config = dict(
    model='masked image model',
    dataset='stained colorectal tissue patches (NCT-CRC-HE-100K)',
    train_examples=90422,
    image_size=32,
    crop_scale_min=1,
    horizontal_flip=True,
    rotation_deg=10,
    method='mae',
    mask_ratio=0.5,
    loss='mse',
    encoder_arch='vit',
    encoder_norm='layernorm',
    encoder_norm_position='pre',
    encoder_activation='gelu',
    encoder_mlp_ratio=3,
    encoder_head_dim=16,
    encoder_fused_qkv=True,
    encoder_bias='none',
    encoder_qk_norm=False,
    encoder_parallel_block=False,
    encoder_inner_norm=False,
    encoder_drop_path=0.05,
    encoder_patch_size=[4, 4],
    encoder_layers=6,
    encoder_width=256,
    encoder_positions='sincos',
    decoder_width=192,
    norm_pix_loss=True,
    decoder_layers=2,
    init='trunc_normal_002',
    residual_init='none',
    optimizer='muon',
    muon_scale='original',
    learning_rate=0.025,
    momentum=0.95,
    nesterov=False,
    orthogonalizer='polar_express',
    adamw_lr_other_params=0.0011,
    max_grad_norm=1.0,
    max_steps=7400,
    batch_size=512,
    epochs=41.9,
    lr_schedule='linear',
    final_lr_fraction=0.01,
    warmup_steps=1480,
    weight_decay=0.01,
    adamw_weight_decay_other_params=0.01,
)
Rows from block 4 of the encoder of a small masked image model, named by matrix and row number. Rows with one number belong to one neuron. Each number is 500 + 50 x the weight over its row's rms, rounded and kept within 0 to 999. All counts start at 0. Numbers have three digits each.
After each neuron's rows are labels from the 100 images, of 14848, where the neuron reaches its highest value: "place" is the part of the image that holds the peak. Only what is clearly more common there than usual is listed. The data: stained colorectal tissue patches (NCT-CRC-HE-100K).
# fc1: MLP up (encoder.blocks.4.mlp.fc1.weight, 768x256), inputs 0-127
# fc2: MLP down (encoder.blocks.4.mlp.fc2.weight, 256x768, transposed), outputs 0-127

fc1.754:532486508512549491474511523521470460586438538479451501461458414451508434461589455603541508451504544482386539509454397547492461553548466444480481453545492422416577530414429499521375494476510453528497514473543575451383531532509399472510503416539524413553567553509553549593485477527495517492560556515442531504513443428517519450512450481557504544520574495506534431470401421574527573519524
fc2.754:477508490513444428461575473558458498501583488496496383526459468549578413507481433509558506467503586507481488411554549579492545511521514539603442568439561488474368491436427592547525518444504530580430552434510582556460490516463463541518425543591486538477555510488496403431536541487462558431427425415435564517551486483527516561547527446470563529522567467568537517452466494531544560498579
place: bottom centre; top centre

fc1.605:448445444535467540458461576498548544575457502572486520475442488541608545527510428452495442358565539388559599440427436487542510484488422446551531512569484478522525486597490523480435439595428476478492564551512486486523514481552573444519522526561463445587475552494400477433548451448486543491492535439517428571636563478509522398602609487509513512515547502481550568514494534534391537427530
fc2.605:521461525541567505519502511509496544401524393479498477516534559569557511391435472424435584538444499643586401527404515515495428501469525490537506501535486463441424451543507491616536460493490438482513531342503468489540558516481483473419445470486484527496504526507550482599486489512462548468479382412513568467457464458579556471464410510510439517481530530519551498519481544589647488520501
place: centre

fc1.218:436500502645556577506507599425599547490533594503498489525486431503497610533421512557592539445449468512476475558466477491477474579511566502477433481477513511516581476472521538402549423538524529508533577547487465517511553479587546429509442548533511472517508472628533405545510517472368508408474459448458477544540503442532437476481455482511592568436446493511491467440476529532509496418463
fc2.218:507479445520528561515522530501503459494458575537462509425568547528497516476478480427448475576496498500436516472459520462472432426466528530457427589425466468517532456600572491564573520526545437460424490512480483432474506592462569464474429483500384607564610485544505536501470524488527463499523535567492566475439465478563492478414444524451469502384533593464536478609459449448581621477528
place: bottom left; top left

fc1.758:551525495503527571451518519523480491535565528449461425439521507422469547407545489481455484519421590458436463452486493382516525500509472466606481485474573456503489483478480493501502501526487517484547629576485420581541448493535437535552432543486494523516510440410406466470463456470521464563498513493469416566557427542483566540587498504494545523446462514575501398479543512586576490482497
fc2.758:556528544540525420449481562468456601491398543480489557501515470487495442509456527458515596448505507531561473486416415561499559546569497579424473526430510593482466558440556517541448539520434544498418419479523508510517541602561440534588457499574433484467477512504491500517515611544614561508457502478498571532511527583495357495486403509432508480492567557472483480496493561475523459510467
place: top centre

fc1.530:447541495584526477532526471507481564468483491463446526490551457581591535501475491443567589545540520629533523539464471462546457530608421548500510503513379393396521510484546488463516457467540505485522439477525536420521429473547468496485401486554486511519438509479454528451499492488438548482459429402503387463542474456477450445606453503575443481504546549476510441517550537471500625537511
fc2.530:444578540552502522630508504420549506419494515407561541539492606507445466500520420433494475478481523553499471520513456528588490566482496473555579496489517535561566381506533430548571584550477416520491477542450521445545453511524370503488520589454481541445573506501525545487543551438461448531639448543569463388521582499524498445480572521533493474535450600506490513471431485506426505477492
place: top centre

fc1.761:471562593505342546460502479453534534452569428484570487542471491452529583483534428469498450517515553423481454405542501497469574568496449541522497602550509502487515540456539501551451526498572558522614564497444519510452526535543483595570366443494448478474549461397440563491465394560423420548529414505534389601447523549428467501472561483435588508507527530536464433438500449465501466389497
fc2.761:455508406438491499500442476475510516475408500481520569548552612538533470591526561488515522541457444500497502567468403503399547503475426500414598460436460460469489482491403421425466484523443517537524528454595527469514442519542474463466560551402476478534438564504589433591523517560477418469523443489518508525500466500482611578419560497536479568498506462558400566490520559560533519564538
place: bottom centre

fc1.626:413567502488445479495496527541517475430535405489562469475520454487479640481521403477461433512467624483450573493498546398536521528442483497488441466517492501521511565563495468494556549533538516460404466509536492483591450447502459544483420551482505497455563446413456562551517477471457491508495433534486459458426582473486502442542535460447445572531509494454422416522469485415521411447503
fc2.626:455549513458605538529443410498467514501444506453396549534508515470466419466522582496492555591530323513530429440532609463490492482562544553526525571455473489582518489480504554508463535467504525513401454509574438462512501496510467419518570475510453510510540517510513564497531529634548454560595529478482524484634481534566474517513403510458449440501484588506499480513468503591532495483448
place: centre

fc1.250:530585494383491571510556483511484489497535461558531507453436492486524532442464584455484523419514535466479492459585573432471482656515588557555566433515527482550450589533538520487491499539499583407466530512524560443463502482567511562442556463419502535537576541438417520546446559516403476470491319526554530527499581542445489478509493484407467521603453540433472445462546436421471497461403
fc2.250:576481503518659475515474514498457433609425531496506506569479582500448425476579438461522471455460453484432473495464534516477527452415408566465464521520612530546461477551469571591487573521480482539430465427517513471445533525455454386526446529490506417498539450517533487543461434480480490576613503561476451491521439514537547507445517518579444531493426617499487520439519544466591472554531
place: middle right

fc1.30:576510548503645536487453479579508558461460537536434418508562521467498647525507553450467511531454457517623490480569597507581495446508489578497490450416478450599527477438540517463443463427380445458517483552427414507464472560540468478458524518507529658400410543525459449406493519533524414472466467621586505534454510563448526556471552493472479514528509522533432574540467442470531518470532
fc2.30:439486489488492494517541548471501405595472486513442460462526456473531524538552437540437470495576489501572474487463411492427436436443580525461530562543533544549509528559492420482441603539491539518479557501460578486519463504469542469479516478482401449532508449524530565579504500547425468456491571504510583487540473544542513536461413537508449607518560353518459495505517597500540466497473
place: centre

fc1.155:485482549511515505542516544448501557515489499506501451538518516509562611399522490550518429511604507499522552456508422573537545449515453504448509509576536456524565471441435512501453505534503428552502517467484508525516533507476578588526395492445498493538522451462458461498487489496542488520504403435487534490563495474516530531557498571486581480488463593467492464483540472502421531417514
fc2.155:483472532568523536442441434520533516439425480549527589506566520456586509578566451483503495544498517470493486482477557463559378494505487543590505491536497491524539460610541579548490529539412554571466543511563500541535440565459476449450552464510375550471385452534490457533504565489551521560487531533506539498490481429525477493464470394556530419423543460568479515501485468521629522479434
place: top centre

fc1.544:478570544364529477592498583507435404523577490556544454508512470540385561470509499487511523545502449499574508462534446569465539555544447490477598464507465454480477430499419506496480550463539488525543430475530427461424478413517558514469460507580528439562558525509484504456562580505454455423508506512541432538547499407468512416479581565607466545574578442510528426444478475542450565410547
fc2.544:512535417486558465478441444526564510489491527441482452452467484514523468518480517484426618512433502521518466577535601515512505444438593484541467499578513508483438563544529525533602421494516526534630491523476470558514509482502444478495487468376442455438490580546511523504532472480466508596505461505525530504491558517545534459470496412340442469369516453475464481475483576576557432558490
place: bottom left

fc1.466:381485545613539507416487480523522464493561530487434503393448549539531507557580522444458504552439568504489477482541488466544437422511396528488467415422441483492460503459437511527489399497515459477557604498426560525528576520583566568384451536506552495524498503427513461506523501473522457475579503376515436445554473474501440521539509533482541501501423457647479513499440515434514488461537
fc2.466:412607449520498527525499589521502526550506468504493498560507523539503539521452493450535491477516501434528405490450479546484546532441413507446550543507475577484490525575431563586564529415493475449584490493560547508460509489536497502474479458541540512455431559402500550457428529644501530488368417538563432464611424492574528436578419519485522509508585480456530520486575537478491372594529
place: top left

fc1.415:445485602546441548445497479526442430433559492570569479465463507537482604413498526484469515432421611446474523539431457481448485528481486536446498495491485558531529485489499504456551513541570593432494489498468514508444449510500425409605491553488457544456456425507464430510534448521521555563531449549459585457518547522428444520449515500458480588556472504459488446436448516561497577470562
fc2.415:505539431436544549494465541512564519511464479475456528514504490523501469606423532531506520548585363555537473397540591565519534458457537565602540505473476492516490497522490561478393541412494468516461535461524537533503495453452516570398576461494500440551538470475533517568450570541501492536484503513488513503541450435563607560537465488439463462380478540572485464628520401482551418478400
place: middle right; middle left

fc1.351:504521545500508496478550558488569537524520525468419472551505492538528496490557532558559515541558493469418455505445463505532562524494474390435613479529542520523593509386495441523427420491479384454499449539435486573537539493558416474533477591480525377537479492488543511507556440444516531487489492402493581541614477458489559574500487603455530541587491455499525502423444519537403510451552
fc2.351:516458447514486469455498467514534507499447470503463519496467516467505490498398441457486573526450477601451469529538469520502437446494504554561456454573488512536483501603499482488536473434493563509572431495475447422497467455474547502461530519477492523584439614408413545497575472495560497547515423553521465472451500561528519461586460436429471447467564520545436471492478561502555482557462
place: bottom centre; top centre

fc1.92:524574528479600501621460530591493547534505479662451498527524509440487567521491549449601504405587481460520567568531465504502489444521520527501545545441424479440513445494572593478410504393479543347494522529453492535505497443548394500456479428511522503413460542546464551559533506582479442476524582560475486541502500513408411522500579550620469475454470482554522468615511469480503519447430
fc2.92:507448462551600546472567485449493511493451485556599395484454486414510438567439479460437602493480468444531520456539443481438554515509614516491478381476497512539455467520504465493488421504527468458539518516530429498541571596404546524602472461491422546488584515478397485586481576570478461480520462432422483447375516480583546521486512530466491547529537595534435511498494552559513466510464
place: middle right

fc1.299:384467504505357535537532561534543578480488522431567426450478432425419533515540481483463448528519512514521485401511642516460466542448527495548541478433487452499503542496455388459412469470527487499385514501455518534536389480496516565537357545472527467447588515436518539512447453487565527579476456438542478572531507550416586520460490462574489620465524404473517480532425534465505453441504
fc2.299:427433493493519473527461410449487499514523402502478478443522456486576523536481457514529459534571515516606497536536594559459502493595583490382454447534483482468440398494511541501478499526433460470482479459579464454514548497468476429498641460585595530421500499526548457532606470513589510581484540461529493504528543503522472486539445510550513398443502460566535444461432429531478475451475
place: centre; middle right

fc1.334:567512429513419478458555482452441616451517501539496420480490491496536545542544549499506460551549578488436435622470496565451515558564477500503402554410526459439512478533477516423488549519512453522472519533541545400462525384561550469486458504537441443455489484488525548502489554493482452498500400475538484506488549421498444413516510482563513535610545504454436571458475384460439486474487
fc2.334:433501504512476627581527465552508536512524537419478473492491598473541496402536451462574556490482652604514482451518583490458454507500535532502588560567466544494520492384540511561557475537499474552510583565486522495524425560508480522479544537572484489552406458490444514427463406477528527507466611407478513556459512510492455493463518536435431415451400454475540450533535546539518485536505
place: bottom left

fc1.265:438548495495465466484504562562544499462537589508453404591462459590573482430459459488523457490458473586494498409443445545479497484510492559535502477478531475522597551570544524507519404525538509486490535579516600457467521403431478501498422501456419444550480584523501594581524507501482487456506463495524483471537476517422387497519509383497485472435509549388520482584507483496487459474445
fc2.265:432491507594533434396462511481467430457473521533591492470503491539431529475495500587469531503471544551493569560496507436477439513550502500635418539430518495519436449440496505551525556534466567450465539480555431435551463523510433494507430475499516489477573503481475458542445443486533532418493450403498536514537489597476486425363607535521471544478471481444541482533485532522483472471510
place: centre

fc1.568:584513519560476419457437479468547529569455469503462555454458463527511514504494482403461495552506559346541595442473503535541464486484479522412507461480455490444482483487612510483551481490455536419478503448540549459560524520535483486524572463591418517577441359480560572460591549579562474495397495425522511517536481478474564555486538396443545574504529503448494560521551490540465557496492
fc2.568:541416463473527608519446473484449462516475471478560544521484498406450456504520474523582581517399420549468488526535511553537506576489493494477470432613603457483445496475505447380503508594506430546542485510418455507465512487474517565339476522412568481429548574508503455550494500432496481514507498532568556531509561557500446458445498552470508573566381454520522466433514587492472572437444
place: bottom centre

fc1.551:511593506501406501425454585472484626443566419381542468515477524445464556465513494515466403456470531598456484505524390529470535453531518443507617459464493397472494470411423460451549432518497546546583440543468421542500524587534462574576449623415516441494538471481504503462460500539464435504441508531486513582515455569454535538518488489507554487484509515479510388521488518499429513427544
fc2.551:522541476626484413551506498464498463365469480536517569472449471499600537555518485520485547462438533470446545523505398420458552522550518436501486603533512507565467519476474541437531529455396464423614456578512581555601465491552462525527510437656433556552570476455595502433441507497602468450527534517480524502458411442560526505422475475499515447524386472563580529400508532527455538599488
place: top left